A small image denoising model, trained from scratch.
Model: 6.52M parameters, arch unet, norm groupnorm, activation relu, widths [96, 192, 384].
Data: trained on aerial photos of the United States (SatlasPretrain), 101725 training examples, 21.3 epochs.
Rows from block 7, named by matrix and row number. Each number is 128 + 32 x the weight over the matrix's rms, rounded and kept within 0 to 255. All counts start at 0. Numbers have three digits each.
# conv: 3x3 conv (model.decb.0.1.conv.weight, 192x192x3x3), inputs 98-111, a 3x3 kernel for each
conv.11:156142160151004094155135150127088153170097084116196173142159104067102101164145121112109135129126124132108132140144160166135152083085110116127072127141073141193113114123125148157108124141132151131171129117088151117157195115182207195183087159152121114173150102133120173109115125155161070095144072105143068146099052110147147166117142122127078099103085081139121132151117143154096168
conv.12:130118128144041095102117136139124114176084113123113123118119118143127123120116116128138121164106157125115140145131149135127132103130121172095114169155094119127120138156129083107134121111119105126088119086099108102115106106106114103142131129143163127134120113130150127138128129126145124105129121143137111104139158090175119125107156120114130129079154066129149111101133130124147115
conv.13:122166130148255154146185099130094123081055155114061147118126143121113081103093113126102110146129127141117136081130129098163112130103089159129126130166151154143120199111160137167175113156105125131128119046129117106158110116113143197246149136111133150131187193139135160124154115135136106102132142126087168090116154099174120110151132123143125179126146084136146164167196164131128139
conv.14:136160119132087158143098111193143108092124174070092134134145101099116091104164189116136136089106160112171196150149124087042089177155182161144093148159052128151101122155107103042108127145105144114124061079107156074106148096123070117090113095105159155138152090158123145089122112153097102101164133105123137129124090156186156129117110130149137076125174117143076127141116128142170171
conv.15:119170095054107174130083138163167145152224238197086112096141149105076132168137148132117128114099106146125128156140096134107152125138096091164201113043150161072092072069096049162077124105024107091074061141174036052166131171139121121109186117160122126114073172149125072136141117149121117095144064122123105084109030173227134118170136140084030187182023109068078126086174120127099095
conv.16:128147120140175159144157138168123124165149103168149119186158143154169168169150193163093127167149113146161138148119102122112111124110168117121100092091116057080078166142139182177094161156142152185124139154152131123137176169156095111112102122119116122136128119122134117081146147154154191160175148176152098132138097124114101129136128141130132123166139157078088088081098072073095073
conv.17:153200131174133126145143134156078097190171000083166101178136143176215133156119150137122134134117093115112149131120150081129087114175111172124102057003095121131188120166115150112163134155121128056132077000076122116139151079102096173117083163104090084173179161103151097098125000153135000139100037151089132114159133101148100113130122136113132104125134105119123104133149135115149084
conv.18:129152116166097123152137104081127119068111116151075093134133126117149129125122142141159135108190122137178149119134100162126112133139130143130133174046127159130101119127129097206116138138124121107155121100169154067135085093137123073125071154133166108157061240143126084156134120118111108136121079118112161141101149188129152118134114121146057149168069110142130136084188091128176131
conv.19:126132124116005168163113119138125124051065140165117141127119101117079107095087080103119119118132138160145117129092109121083121131052132145095155140061143172104116142116124120145111107183105150139131100054197179072128177130201148123131115143095144116119107116094108141092121112142144125148164077159135082114115036114061079112130117130123093126139106104156150133127149112150175116
conv.20:131163102138193135137128121139112141177179099139118103147120115120119121116117146101128138168144118094150151114132154135109138133137121134133124148105089158172144118118116119140134112117135146123176166191143134126158118131101155153118102128142127152157094051108109178122127141140135142117132132140094138129095111139164123141119114087090153105076075088139116099062128091107093104
conv.21:137172108138131171166088130137120113129150123152091128162154159159134165166170174116094095121099125128112092110116148152129155123132087089122134090078088110133131097112139140154148153147151083109138150050137125096124081101166192172093100138182130183100161105085053092162163115128111143144106113112128100114108078127130113134137107126111148172107097110031104111148118094079068115
conv.22:111082117161074136133147136126110108144093104181144128110111147129140136137104123129125156093064160115121123159119158156117122139126134102144141188132167120160112107154117230094122124104136148139115101151069098125121103101145152106146109086139147162113133162115138137105113113115114173149139088103144165117121133170155126133104162131113118079114140139134107079146123140154110105
conv.23:128105134095098125104098132130093148162062123142156125092140150151138125113126143103132133100131129136143112116170096133167165119153155125163132102171130154179120131116116088018193118140123114092132142088134149125113138144105112116102085131170114119098131103128114115094131123137145083114117138122081142160123123128128143115125105131131102144127111070115148136129127154132086091
conv.24:143102148120064158137104134159170117156061124142103117123128141113064099134122134128107133165186105126151093133145138104188164114196140132124094165156081127131130084181095094092125175123121176127115098086152108140155112116108128112117103149092140157116132127138112155122124085129153093127113103132122100104143016169148170154095128120130030103158109102121115164143153158125154117
conv.25:132140164151056104152095123148108104156081155118111094111121114137109122144095121127130148147173157117140146088145107080117139073134121104174217052186189158073069130122129120088086102182122122096137128105175110151119123150106099131134111122115079160156091161129112143090084146162133134105101153145053173124189000129165085159119170122168111055166115150118136103145113099129148133
conv.26:109080137109010119115142132161109120132058149111124156137089112105115114120117153156144138143089125110117111103136123147068126141115125169118162098094173116140136110130107096095168144152136129123123112079136145164172150089127113164118144087117156128128163129160117096149105131135120124137125093115113195111146144164117096142124090126112153062115071185129146133141147107137121101
conv.27:120134127159114095121209168072201144026037159184124097157106134145137101140110135171165150105202202124123164120087076175159135107145119095092123169136057073143113113163104103127115095127088108145163073023081211130147136168168127088125114115156150217112121234164161057117130142125099039084136068091117142154155075087159147122131142139126051133128248062129150135161224137081056113
conv.28:170112139131009129126155163159068146080105131120136170127087132083091079073104116161162167154155099130092148141136145132137105148122158153241131081073100171144132129088135131119155107132107171139089122129178129122160166102104077079162146133100117074091138180112105129121135138149110147158130120149195069097128062162081119142160135094124000014159055179161096144126124085112118133
conv.29:117097125144094142148120152145080093124138176113135140130141134108153132131143139112135129132126133149144098136134120145143146127118134146123129033025174143098135140073116123138070127159123127094127091122170086051102067113123098177135155123147126132126120136145129131128141105114141145137126097135119152153144141150153115140118147138117055068135103139141130106148132119099136129
conv.30:105171140188158138138104153187098092138067147066202172141098163147141109101093116110102147135131180146154125114168115144114124107142128105136175107077113145116108148104146129081091122171110099151138175125151086105130125139137080135104120105114138098078062195174095240145116187151137159113132120157088151119198100144075133120174159117144209086075071109093070172105149108119151132
conv.31:131084130107222122118094105083140111094160154146131145101116092079131146109107121129144169084174110114161116112119123034177103170037125119162184084091230101058121109145114169118098189094111129109147174076102091239118145114097155100123121112112110110184137112087140126114099107208195145145152185122135177107206166120058123127119113122152115101164092167127083126144092161069082080
conv.32:119172120123174122126090117124109135134183118098127122145156159135106118123112127145072093143081127140192118122099159101133138124128128143182153059034178154110121111135159124119139125117130126163126142201136082101137114161120128057109128137136118052135127072115111172096134111141128177151132161125105159148138158118074120126127161131153200183100043110155102129118097161094128108
conv.33:118141114126116107099115099128121138167168104127123136121119132125135139134141141146145116125137125123116143121115126109121132136139093140166127186112117112132087114167134096105128098091148146128110103128116108100122109118126135124140150114109134107148149126136160121149139123111130113136130121111102150138102127149137138127128115098144133099092092060115137105148163134099136110
conv.34:121132113106033107121105128112132123136111095115127124117139116128123135140132112148173178147148177151162142131143137118119140122134100117137135113095159147124123134125119098128146100099133139106126111071094120125141123128155098109125120112117136125151155133109126142144120115126127136121130129120091128165115121104134123128137132134137086096149130123122152094114110127112134109
conv.35:156146135159102130180150138163137129150156145146118128117113127099133133076103099126114087143138099120144076146144145136116138140143128129112115093041144122091097174165131121140156138164139139135136068138126106119114120105126153128176096094130139097161132137116129148141133138134155148163138136125134182139133101108122150138139177126136112085135129133114094090090086098105080088
conv.36:171143104109037125142091134150133154139109137167105101099130128088086087126095133135166107128163108123129139103156144142195124132127122118180107054057103114130113155143151079136183141151155160129121133155128155129117155151171109129129122179154155110159160105127098154142117137153131138117147093151164123136118195160128143112133124128124138118135078105117101128079131125119122117
conv.37:123092140162146164120117123142110106139105168175140122158113090071129158119108106153135138139102143092138148097119136144055156151128144206154137162133087125109115119102113151152103097154095125113109153052121133117095129113198046158041127128130121129145119134099135121134154105151153144119107088124115099195113120122091153134134094108183130158132111134142144088130136125128102152
conv.38:135091113114144134096089190139162119061142180064098177144159147113147122126147172122150128156085126124098205086092124115037096095102152113115121174122069140080114118147133099139135114115127126145104192144140124158148112145133059068134138153134119125108152170167117099094123118159131135128130143134132076173086146141130139099160111090151103170138168115096119136114117117137143073
conv.39:109111144109179166107147131153131143070080197127140139138181129132171125126146122127135174134126128150165145121122139133108101127129108143126143155150134134126139168157113094124143135172122096127098082098128136132089146108161108102141130132105166110090152201123144156128151120114134123125126140123150129146160079137131140126097134130102100113085154173150141153127198148124119121
conv.40:130106151137000086125133116131167101122199122118146134121145126137162133123135136147130153121114161132143152127149114109075101147121117129122112182092141078146092075112153134084093123061137125122162101133144151150155137133069168189175112118120162136105142129121127109128117129137133125119122123099088119141106125122094159125118113149141109087149142123140131126124132161097093147
conv.41:136101095106169147127093116101101116075058139051093085126134176133139097109154122073104077138156108114131102138104091065176098108160096154090097211069032178166157164135091154033164122207103088161114098128127160173097126104135166095193129130094096120100126197127165120100102147131123079109109121120131225104119126079151072100123151119128133102106107081125088131081140145109181166
conv.42:135130126107023148129143163148131125127112125083096123129155127137160118101126122144126094138106128139152116145098115136077132111107095141204144116055122133125138092095095055044126118083126119151092091120121134125163122101107106087170117118119129143141143110149144133140133141140127092105125131130151184139096113109136119153166164139140111159129070169128133144157137129134154133
conv.43:116111144127129118107130129106078102164234053160157068132141147146144096121138105102096098137135099120124109125140139133154131131113124127099139013041084173141135120156135175144034159104144136107117103229119104121119133174142151108138137159086134145106126207124093120145133111126142141132121154137078127131077169064128143110132133116107023104131033131141134132131191154150118131
conv.44:154171170145045131134196143148094118093132139105087157111170092139166130124085149096147139095158160124097107147093160117119106117146115113113113123077116147179123126144137074101110137164156120151089102118076099179137129127078114072108100129110110113082158124093109117106108107092167108129107101107093188122088193140135101144149129160134158089130113110118090127101068096141100106
conv.45:136125149100000036142108132144131133122105132137073185137146138092162142126138160139098107090109115158112131109141121153102155150110114136085123169255120126174059121114169146189078141139142169144075111131130168121096150072087200211239128138214150138106154081138103137141152063107132061104133121107123184169134000000153139186113123149085123105194142073099125130146109144146096119
conv.46:113102127219143076104130124105139115053132151092119139131113136123089091106181102153088134140178132140169121097188136115124109136107137160153163166101086151122082086111113090091103114110128106101121166183077143127145138100115097153185109081081120107104138136114123132139137136135157129117147135117138108110094084132117156103136154119153080179127111109118152117131095097119102148
conv.47:107103078093150142132141119142081110136177120100147170143133102130137104114129105112159116102113124150149110100144111097111110133102139170168089169255120110091109148099163142154101160114077112134105122203155112140158137151121145136112119099112120081145098168086104107134116091124132098102152207138091121154169111109129147083087109168133082039140149091101066131155142155158106144
conv.48:137136133104065109128102145108120151210187074140143075152167140089100119131128110094100079095092129123092099134092145128096144088103113095099151066089112138133140118198139190230089149055153121101123116138059066101101100174117164185203150132185114131117155149141129110123122148120102102119116108125131138159075137050108114134142147104136117128132098096128108111116155118134126118
conv.49:102112144147131097136085126129193152067142165213129129157160120157160116089099092113124112159174165140126130124125153111102165149157162133149105174145088127101065140106147148104101120156120124125122146133074148127134155120158157137116097118106125153079090144150130192128131110122106110137126102128148136144145112140110119153147120121196220046173118114119100131131171138092144139
conv.50:131178133152255182148157150143142138133192136085101129149112170148123122156156149127148117143110088099104134131139119131146184135101115150194184189115105115151150122118134129184095107110111126128148167086088125155144132160167146136150092150099136157162138126153144142121141130146120147104123115114127117101146143100090159112115126137148216116130161096120142114155157117138126132
conv.51:125113129121128133136111127143132047077116245064172088126094152109098102110119121059111095171142141164089105151128136101127129132120114103101136173100110057085130099067110141069247201132085126099117060173078100159116096146150149172142107152117133162118130147141145109102117138125102092146090129126151172142181179122095128119107130146094091113145170137112099128105121055127162142
conv.52:123141118164129113116096122096104150160071132090044106148137109134156162114147107129126147109111207119136128181124156042131129162159147112175084210246072073085153135139105071077174106144138122078143187216182122114086124090138135160225129111131120134162115095123115109094144155163069041081135146117155141116124116117144099155097147100107128112149085108102103126153123111151156216
conv.53:123132129084000118111120129127108123071057140120090118113135139129156120121109111135148122089116116113109120124143126116135120135117148112125129109083167153162144135091137099120139124127118143112119138062115126121137127125137148141126142178163121101114077115107135122139130132131134103107123132152116146129114036112135111103148125166157093117188147121113087114113115136108117113
conv.54:110170119163066102090150104200134126197081082163138062120111116083160143115150106137164152149111125113153121108114149137131135107135149148143107111152064161125074151087143103099112142137085151129112112104128132149112166154108076141119132145149097078141122119145176099113114128135173120108145137104149114084111133093133129134144124143130124095140155126153153154133153168130109141
conv.55:140113107119118093120115125086056073255255168085217135145139181176133155165148150126094095110151093141143119104136106056142142122113092120117114102107114138110137130090142155092186136098137131068098107132062099154144094129146143115106110119135156075130140142114163168126135103108182137089145143139173114156055139212130237103159144123094184171141171147176159110137177167153141130
conv.56:126107128162160127103150115131091108078084071126081132124103112132142123129148098139157167151113115134129131134131131143139146122135101147145148173160106121128112202114121092061214123138180149127144124088088159164174136041084207125187083106115132150133146159126146133106124115134122128146122095077161139110127078153177127108115144096123112144143128113125117148134107150127100115
conv.57:163110167138000121147125131130132119165065061120127107143142152119161152123128103134152130151192145145153133104107105097149122119135137145196113172159136126149157164156107073104175100170138142107122104093092105093141122085121106063093096084160180142080092203147125149180141105119106110136147090146140118130088194136140173123100120145170089102159069116111142146133144173151128101
conv.58:111091144146104110111166123145115115172141080157144124150166140104128139134145141106142124174255130154147128121101108098084115115137127093140144107110127127110147088133148095171143127172105124133139157145121106108141111094115120083179098110112098069129058097098119078106132096122136148128119119110098186101125209102141116124138137125101217162134144081115109105146168116157113115
conv.59:095127099171078103140162130159152142129087136128123122124134129105153102098136121028068096089060097097068089145081138172121121158147125125123126144173144119169154102112093109128157152114125158140116140103101112101145125087127076106124115128102090140092123151126115088127109078154117072099102134085116129141110105074116096130131107171132093128130130105132131135177164141156152122
conv.60:140115119115042134140148120138086123074120179153127097117107101105139114136117136124140123148215199150149132168142122128104123081113140168158131142194009081150110134138134135199141113086108137098115160181208132073124146120154088081120120113097137114144137143088118132112118132127115067089129084098133140098061005118095108097130134148106153163111138125148074144152135128144121154
conv.61:139157141160134109153134125146151089078199119136152123121130143107134164130140140117117116143147087130120116133121141140112165127112165142118067175128065098131142131131119152154136122142106129141190067166184105143116113102192122119150136121118118151096066166146145123103122128100115121150117097163144117130157168179101114121121125119125173125124144139122107078118123119147134106
conv.62:143137120131061126157133133137114118194089109138097138091124111112139120125130141138162137158133130152130123109122110151166131102114138111086128083114145100113147139181095172189173150153197145153128134116090123148156152091149096093114135123113122125128123147129104109131127146137144151133133124151092167130192175151175139144122150098114151074137109117130121145111123121148159093
conv.63:118156141132113163119119131120156137107121137133103094145164132142156107138144148154125147123141149143090137122119158108114088142128156154129054117156050131125067141158131158108118150154156131178163076177077168122174119129138145103235136153157162143118100130111132162124158125097148132089165129106159129123170139136078119118163125103130167122122133140116103126148154138146099133
conv.64:153137113138147135137141106167073042080100113131123162106144137135136136122097089116160122112165088151110108176148155103186135129097158141020056043031047168154134137105090112188159100165164159178137123118147079175115132144137111122114123112133158117138131116124099127142160094131126138177106110116190076107089229118134117137119140139181092088097137182147069122131109120108131140
conv.65:126144112156139117100066113066141151178202121149109098150098169128161153155139097089049105144108150129112107151146138086082137153112128137190133205077088072102124151131136124091140155115105148101157173142122111104104139106148122083117124163167016096139081123165143173183123159145112151089124178132161121117121153112114139126127129131123217166155093037129092149084102112140144108
conv.66:115122168161089098109160134128031106184122000000234091123148131124143128121141142113111147135122137146127122092081127108099111129125138086099172255255072080103127115199094100173040164066099174066171191128061191210110134163119115137126133099157088152101094089136169152117115085141105033078139156128078201128162141034156109118160185113128153166116189091109126117120153118138139131
conv.67:160154115157158147108126117130159147130092170168132134137135120144081133121152128152144169141088132126135148115141100130169154121100131106142127217208105152166158122156151163172120137153136103160098155174124101165073164153115154095141138143123126172125167099129136122104116135131139117115113170135183109130101137101099144109110117135121113133140133066146153125116144132116131143
conv.68:137136118172082128107162129116147088142207065136107118119063121084072065092103110120125152147187101138105117124140113104136133125146107128137139100167125144118124079209129122198077105124131145134107104138132127151124148173151145080119121123135128105115101255080080112102144129124105142148121093106124140110169112103114123137151117104132137118151092107141146126122074118159111125
conv.69:141125135083147108136145133133158129126107137099106125129129139138124132156121126113148072110128128104082103118144081102138209216117135088112149147123068118101089146103120175152126123134125107172146240129178076143086136145062023122103245144184148104130096111120129147117119117146118134097116113146152216000027092151101108136135116148161132142123121128125091172116116119137136124
conv.70:139136127083125145120114158111085142036100151114068105128106150095157121119147140170125135126121114139104168135091100121099112113081139139110096072016114115104110170122107137115125132168171145103121107156102109131148142127168145168117150135076150098132118126149152102145124204161203106161123209166124168131128090116160080133118168127102137108138090121144109179140065119135158123
conv.71:109116142126093150129144121144159115142136115112134139137133138120134131135144125140105130111085141141103146128146117135133139146097110092107132132185090120149146114137109156135131165142121122135125160157125129123126128124138135191145122130103153140140144150143125163134145103114116107114110160134141119142158086138108135116138103132135115142123122113136133129138163134143106127
conv.72:116144144137147126135128123158059146216172146054110168146141093113118149117140141128112118104115101117139072104118146114108079147124098222158119126106095105115127143142118103073126174103132124141165213084131137127113128126125134154092135101105156089102133113166154131149115156161173154135115158116139184101126178133100115122098152164162192158130135121158118117120072091142122117
conv.73:126137101154106117125109115123066114045096166105139100115147143117128144174117091157102123156104105144126146147081174148120080132182132134096114092061098104108131158141108108104096122118153105130162091211122170134121097148174253139081086148141142118083142136114078098133146143165138177121142161130112063221225149067149102144104119113106109122120094137117111130125161156122117131
conv.74:153141117084082151115124129147114080122074160121125123140139114152157168130130103119091148144063154142110120122083118131098106109136111152159076155177140166174146132154150154145105145128104149159118108133141123149131117109125113124118164119153162123137133132103142110119117111139135134124111116122085154122090205120148101146136133153128086095159171124128129148192145135138174126
conv.75:160157125106094134159154149174096166146101110164097185123105073125145148143115154095129175084090175094078052093127138112107142176168178088072076142149132105128125150114158142146112126089115122148150126098156144141156078098059155162198138134100126175124143122122093129128156124086089057114117126160109083115119097168142141118121082115105077136121130160059066131165128118156132139
conv.76:146101126125055125142072118090132164120126118104152086100174129159135160163120117120109099094135134126102140076106109153156068112107110111157118083233194133112150115035136071083116082110127132127152150074139174119110122155132111075100107170060122122130129115138120107129150159071139135128106133103189027134186061107156162086156136146095081146123088142087121141145132142115159150
conv.77:111178102111187083125114098121081091051162144104088159124107143135116128165134098106108132071122095149143153109162165096144129126091140117220065058230105134115109108090150115117115143104087108138136052099137119106171125116105171146125125112126095085113156141133129102113140093114128133163139102099139112122116111106129108118139157137095193129108109119151103116098088115160050174
conv.78:153174103092152166153102125117176152164000128194200050105159124129152134123122117106114113108074144169145126145153123137150094114121118167150092062144081080097110082112147135091091198125103109089162165081096124176078133114102131136147131128139155095130204165096116195124133076145106029089168153131100128149126106083127151130097174173094082196138065073150104113145089147141113137
conv.79:137171128141134127126120147106164153119005206167122130138134128119168106135128124125137115133160110126105118081126152100071090093090073145150112151139144132128098142009128109047255108189125099126145139083156171131166128076107141121095133104094127099118116068119130139131132126142127157123117066120177085138126063131134106122103098110118118089129073064123108133126205118118085119
conv.80:140117145133024072136100149096165148159140074129139141138130123138145144111101115131149152129124171133183152130109111125091123110095146153167163145164139127147112128105155128079112121142103103101130112140160109114098131112102121108083113182122157112142128118138137100100130127152128125140125160162110089152053102113104117127109140139154131107112192121127123139167108134147135118
conv.81:193137104049088099122103139139139146142060161133151160120094124114102091110120097099090116104067106111089105132146131136146180102058096146070104177099121192230105100098126135113112138092088136170142121135120165178184100054108162182194120113104194105136171103132136118150113105129113109144132140163093147092091093121153070121139116137116148072111093112119195117173167147170171202
conv.82:117117110088143135122029121108100147129037132172105128122091122080101155099163118141148117125115120163189163137134135094160182142152148096122147165193177123107148153167098120127094119189072117119131122131114119124151073112114133100158181148147113086149114064071112114060125132126126104125146142115101171132111105113191083150123110120154124099131095181120146144126116149096097096
conv.83:123120119123068112146159124148134083130119135138132109125139152138072134097110155117121142122176131116138116147118116062121123141138107125106099138174177136082104127108127093133119145191108116093096098114106114099148102134115144107120115158111116152107100150125105143129135158095154109117115142098118139114102087135134071120119072106060091052141136147091138161103103177106145135
conv.84:155146119183199104103132118115127155152187099129123138180130204117202195151199157172137090165128090131103133140117170121184121148124148122145123085104170107091152148116093112126115149164130120098153143143144091081147101152093142068069122152092095167107171189131130165105123139119181101086128111156110129169163142079095077161128124166144052152126139138167068130108097111111101097
conv.85:075134099138179144104148132135183118172225111106076148079162125122128112151100147135137154134169142135145149140079115149077097155116149137104137136123099115132096157175111225000119100100176115123167150146120099187098124175137131105098153088139141140095127085084118113129142111114142123095120117140129159175041255089138188112136106135124140084121140094118119134115161105138125130
conv.86:153140115124159094116117136140120132060146180138110125122115128116140164139145136114145109136154146149110144147081144142134168133118120134139061165234052094124149107127092116138133146089121133080152124102073110121110111088104113110141109087101130159126122129127121131123117125151092042107128124106152134156139126122110113148168104133127123153125109114123136152089131119134123112
conv.87:116088171124175116140109122120099116194255118146135116134149131097158142139134118118149130099161106169137107120157093115131148128139100151111170108096141133149158061093122109101102065037144123106110142136158113084109106107104093116067125170122147132130139138119098153122128161119112075176119160139134107150131000133109145106128137134164000221197009215096074131135083116131108134
conv.88:158129129087092146147106138153086100225070091091099136099176146136154151132141123151134109132142136120128114121117129133110094105121125136134153085090149160137112089199140040214153108193159150101117115117131098127153107096133103113158149106131069073166099080142112152172144173132111116111116118154093151115150143081163026190150092122137229093083099090143114126106083099134113130
conv.89:126139075135125131117132144102135112103090150074106108127118123078089116076108114137108129111130105122106113149143175118145150112131120078151160183159138147219065118145106092163070107153127111112115084099127148142155091104120198146204115073089076090075101117114085110099091121125148128151101145141115253086249067125193090138112155121140121142116134131128142147134127158156134145
conv.90:107102151119000124123099141150148115139073109133111132139128108115147141136155132117114123113099130121147131117109125141135087115130126096135096131132139104143141098151113126144111140116139122130108141118134133127161088113146137080106121084111139116144112097140121147144117108110104135167127120129136089106159143127139171107141144131105111089103082142107102117133108101112142118
conv.91:131130143152161168107180150143173090119071129111117099118130117163078088131149124107130130128151134108126125171136133127177146112133114161138143110102134128160147140135138093100169116140138099127132146149101145129141116124129112142127099102154082139141146091117116126117122110130137119166146148104163099090194152127126106151136149103183194157132088146094085132147142163119138135
conv.92:122158106165185136126143138139125105157138122119126094154130152176072121112158145096132115164196067103094136131134104068200152099091140105093088130141141147139121126148134115166188108150137140168143127155150089140126146157138124067103119129116129117148117019107122090126127127136116113139129126118095176167135151136086123138123162160145181131115190135122111115159147132137159118
conv.93:133157145106000144131087132118127152122074161138146125100121144138059123124082107121097111141152142153137139157154126135219174142111120106085083132255113133124124120103095119114171104140142157085191121066141138122147155121173116099112130151109154083141192192099147151156133095160120081111121116148128113174096046100125085123148131196065050084082049070103133090116145135171123096
conv.94:125138131094099136161169150129143128144139106083097125112120129135124107109118108128129134173192170134161143150117140140120140109109124121120140077047058106187114097147123132130096158134120098130126105192109120102150159115141119152130145158158105150078192249134073071104131117129122114120103049107174115120074207095091063129127142147127101135148073120147132124095135105163133164
conv.95:111117149143079116143093128133104128061128141067094135144171125144118133119118161141085092148105133157179163143074165151166125151133145089140076097192067124097074122093126146100061151159079117111120135049082131120111155093135120106162154122114153160136118126148122152102133085156099081087148155088114085129093083119122084105123100115135125094111147085113095130140150090117169151
conv.96:151128126091155175125106158114153109101140096125147163126154118127142136149117159110146127165138100121124130141117152116125146175113144130145097103169061118117083105132138149155161161144149098137180107173118175130170161140144240174084073143120115164127156107073133139109109141132101087103149142113116084128138153128099123125122133153111134064107087133143103116118124149140104111
conv.97:147168138120188129140119114144108124166179126104123144133117113151149133122109125120111110154150111119142137133092133115088103125121125133103114062101117128124107108155150145145113119144139150138120109153154120117158087112147069135129118109122117105185077084097130104136135165149126129140136114152129170108128127101126124146122146126127178158130150085111164074123152121115120115
conv.98:142162131140138162120131147116155142120152151098169136120178127122142141114140103123108150158137116105146128121153150136151138167144121113114141165210137066105120123137140171181095136162093145122146146152139131141132122139139159129098145129148135105108130116137117141140131155127112132132145132154068146127104169100105066083142140126113123160120137103110098120150131147100128117
conv.99:138132149110130170157142124160101143255037128068137148153129140099115140148111140125159108121145142131147116118120140091102121113142097110106171093164208155162123139111065195000179078139114176089090170076140084151175127148115160059166124134089144134116186092115093087158114115139139142184131119151033237069125095144191046139113104120170138106137045157153133142174150137100118126
conv.100:126125118114133086112110128081114096083122194144137164098137102107161218130143108183089121112001190114137149113107167177054164113163151132092097078084122127139074114141091226249115154096141148147192120129139133141146116133084124204156165174123146145110153158127167130107134137154095115132151142120117170125179045154180108155105107114091163169147176134075144135137105084127059158
conv.101:152153148146095142129115135138111115108021143131131163115174145155198159164152146133102121116088112120120149121104135143125109117138149085131158070007096129101113114078164005120189080137142120117112140138147090121117121115130135164145118157113144137118176166177124137120118130112116139122110133127109117137155078126152148146108079104085195101103081084118096164127106128127127148
conv.102:147142109133167123108114122080118146105164089134134105125162155139162143124143136136124111170073102121138139156134166164122142143115184119142170115151178180174162144168111121159092139119146102110145172157149138150130147158140102125075101145124121139118163141127133131112094144092133138162113129142101091104150096114095159083139088142121124113104181140128156116164119110162122146
conv.103:149146151108177141142136143163090133134174164121111126129120129144102144116158137120171116157100069141137135100127167091127092113149168097088122126155123140146138103147127119161137121159154131129115128090098094173126126080131109115152131091099115093142126143146103124111114139108158105096102132151136137084071164126140109091150125178149158116112130149099123125113136099140141150
conv.104:144108108117124134136092108129150108109219101108111140125099149111112110113118131138103094109089134166093108146128118162138132129125140126146152106180131114083104116215137118227102111127127109152115032172171113084104132116114123100159153130146076147098147066099128154118150146124108130131122094122107129079120112113117103107146111182123211208112122158156056107105107136113087145
conv.105:159104162145121156134128149099111143137161089064116158112084145107153124112115125144162121159111117122066148122080142148115095095129118169105255121066170195153107125161129142138150148105174126152106097188109137167143141196094134140119131157092111098141161255082091125134129110163129124156132152138086124122094177078095166140127172098155088155132111153100180157140185120113165109
conv.106:122126129117123116150116121143126136167180108093095129107115140114096099148166139124106147106149131140117109122157117103120141128104111115125107147151071137145122111126027135042061125096114159108198128231163135150122102120115073043132255147100138124141105128111125115122148124097129072116111123136118077188085255050089060115111158134129179144149144111106129125105088099125132134
conv.107:158118156155117116137115145151121131096129130128129146122108141112055144104145128168129107147088142167137159154132166144113086114079123122211122090179122145034166165128134078113123148150110106146143104145141124144081129077102066090084119087132135149132161150119116110113155130159159145098144119128116163122112105123138123147110152157129107139131150108099150180166143115128124168
conv.108:135143141138086134151106159120117119127102125124146131133111137130122151111145127161134153162141125135171145113093158168120111123120136128115174078140145139113116124122124169112128115104159133129093101209098107139102129116124127065104141130136126135121180177125134107134128138136121161122147085139149163128079231099141125124134118138127140141113155108063070066101090110103070075
conv.109:132153125102124105150162164095096124114119143119136118124139146111098084153144161120148148118169135095108143127142115122113114104111140137114167181165074144146115088100136102138123120098126128119149091085081147198184102124094172174151099172112104068094093134183136097171114182125129030112151088125123140164111132148166144117119155133064036077076152077117175106146161146150152145
conv.110:127146095158075110132095116148103131129003139143056138102141097118167124113074086132127134110088140085088152127133132126056105115141089151129092120096086128135135114089094113062119130117112115102102147066091163128094158117104103160157135080106104090122087151152126108114118145117129106140134133139130143144116139129113099145122109138124056083162103167138072140098140174123141107
conv.111:109111116174150112118114121000137154255019173166078160099128154133100100113155133101114109129126154109120126144159130115105130153139104092128163142077070110161124072126164067120111051080138066124126051054086149083086085172112098088169120137119129117139150136155173115135129138110109121130124108138078161143153184172130105149131106141103164129145177113109142059146116107135107116
conv.112:132155129136059136153144144126078120102069167113101103135116117144132102130159134151133126149106121136156139153143151110113073133141129126128119083025125139110133064038157043156168077111157127137121118085112116095144179159142114174175130157145121115140131075117117133138131132114167104116153111110159097102095104185134106147110111114146133058138146177117159113107091112156180144
conv.113:148110121121113128109118096125145124123125151148129125156126140172074120155138139095113092172155152123099097141140124131160164133158180132135102128103112112088127121165119177139109145095127118138147128095126138120107150159096104147172121094116146148148115130155147101142139126119122141126109137140128103143139136130108144134119126144155144113136157138126155129135157149116140179
conv.114:107053096148004065107106093133132150126092108131154139134132175133108157106141150084081111091039063104109067101122116158144163122167151162145167151134213121124122126119103179122107133103131113124121178090127149123111131140139119114111147119084103135103129161131138163112083112101094123102123059098177151143139111133150107129099128145098064120112072102116173140164203160127193163
conv.115:127116127153105150116108131105130144079122136146096122109114121106098106109131104140131116164189133111134142111140141128144136129168140144178110080115081121099113129142122144116141134119126149153126113126135112120139129075117106125143141122136097125097112066084124122117140139127122130143121119115168134132153043172132156113111098105103116126133059129103134140146195129115150122
conv.116:137159144129117098150073123101092140187135129119102123153147165146155148155111147099126138095091153107106115084111120117100132134151127096124166164139110118108123172125155191010125150139113145106139134116091108104096157126131123087128110119121115133125107169157119151174111144160132118105128111147104079146044105127129083125104122121097093112135128070164117103135128153138122090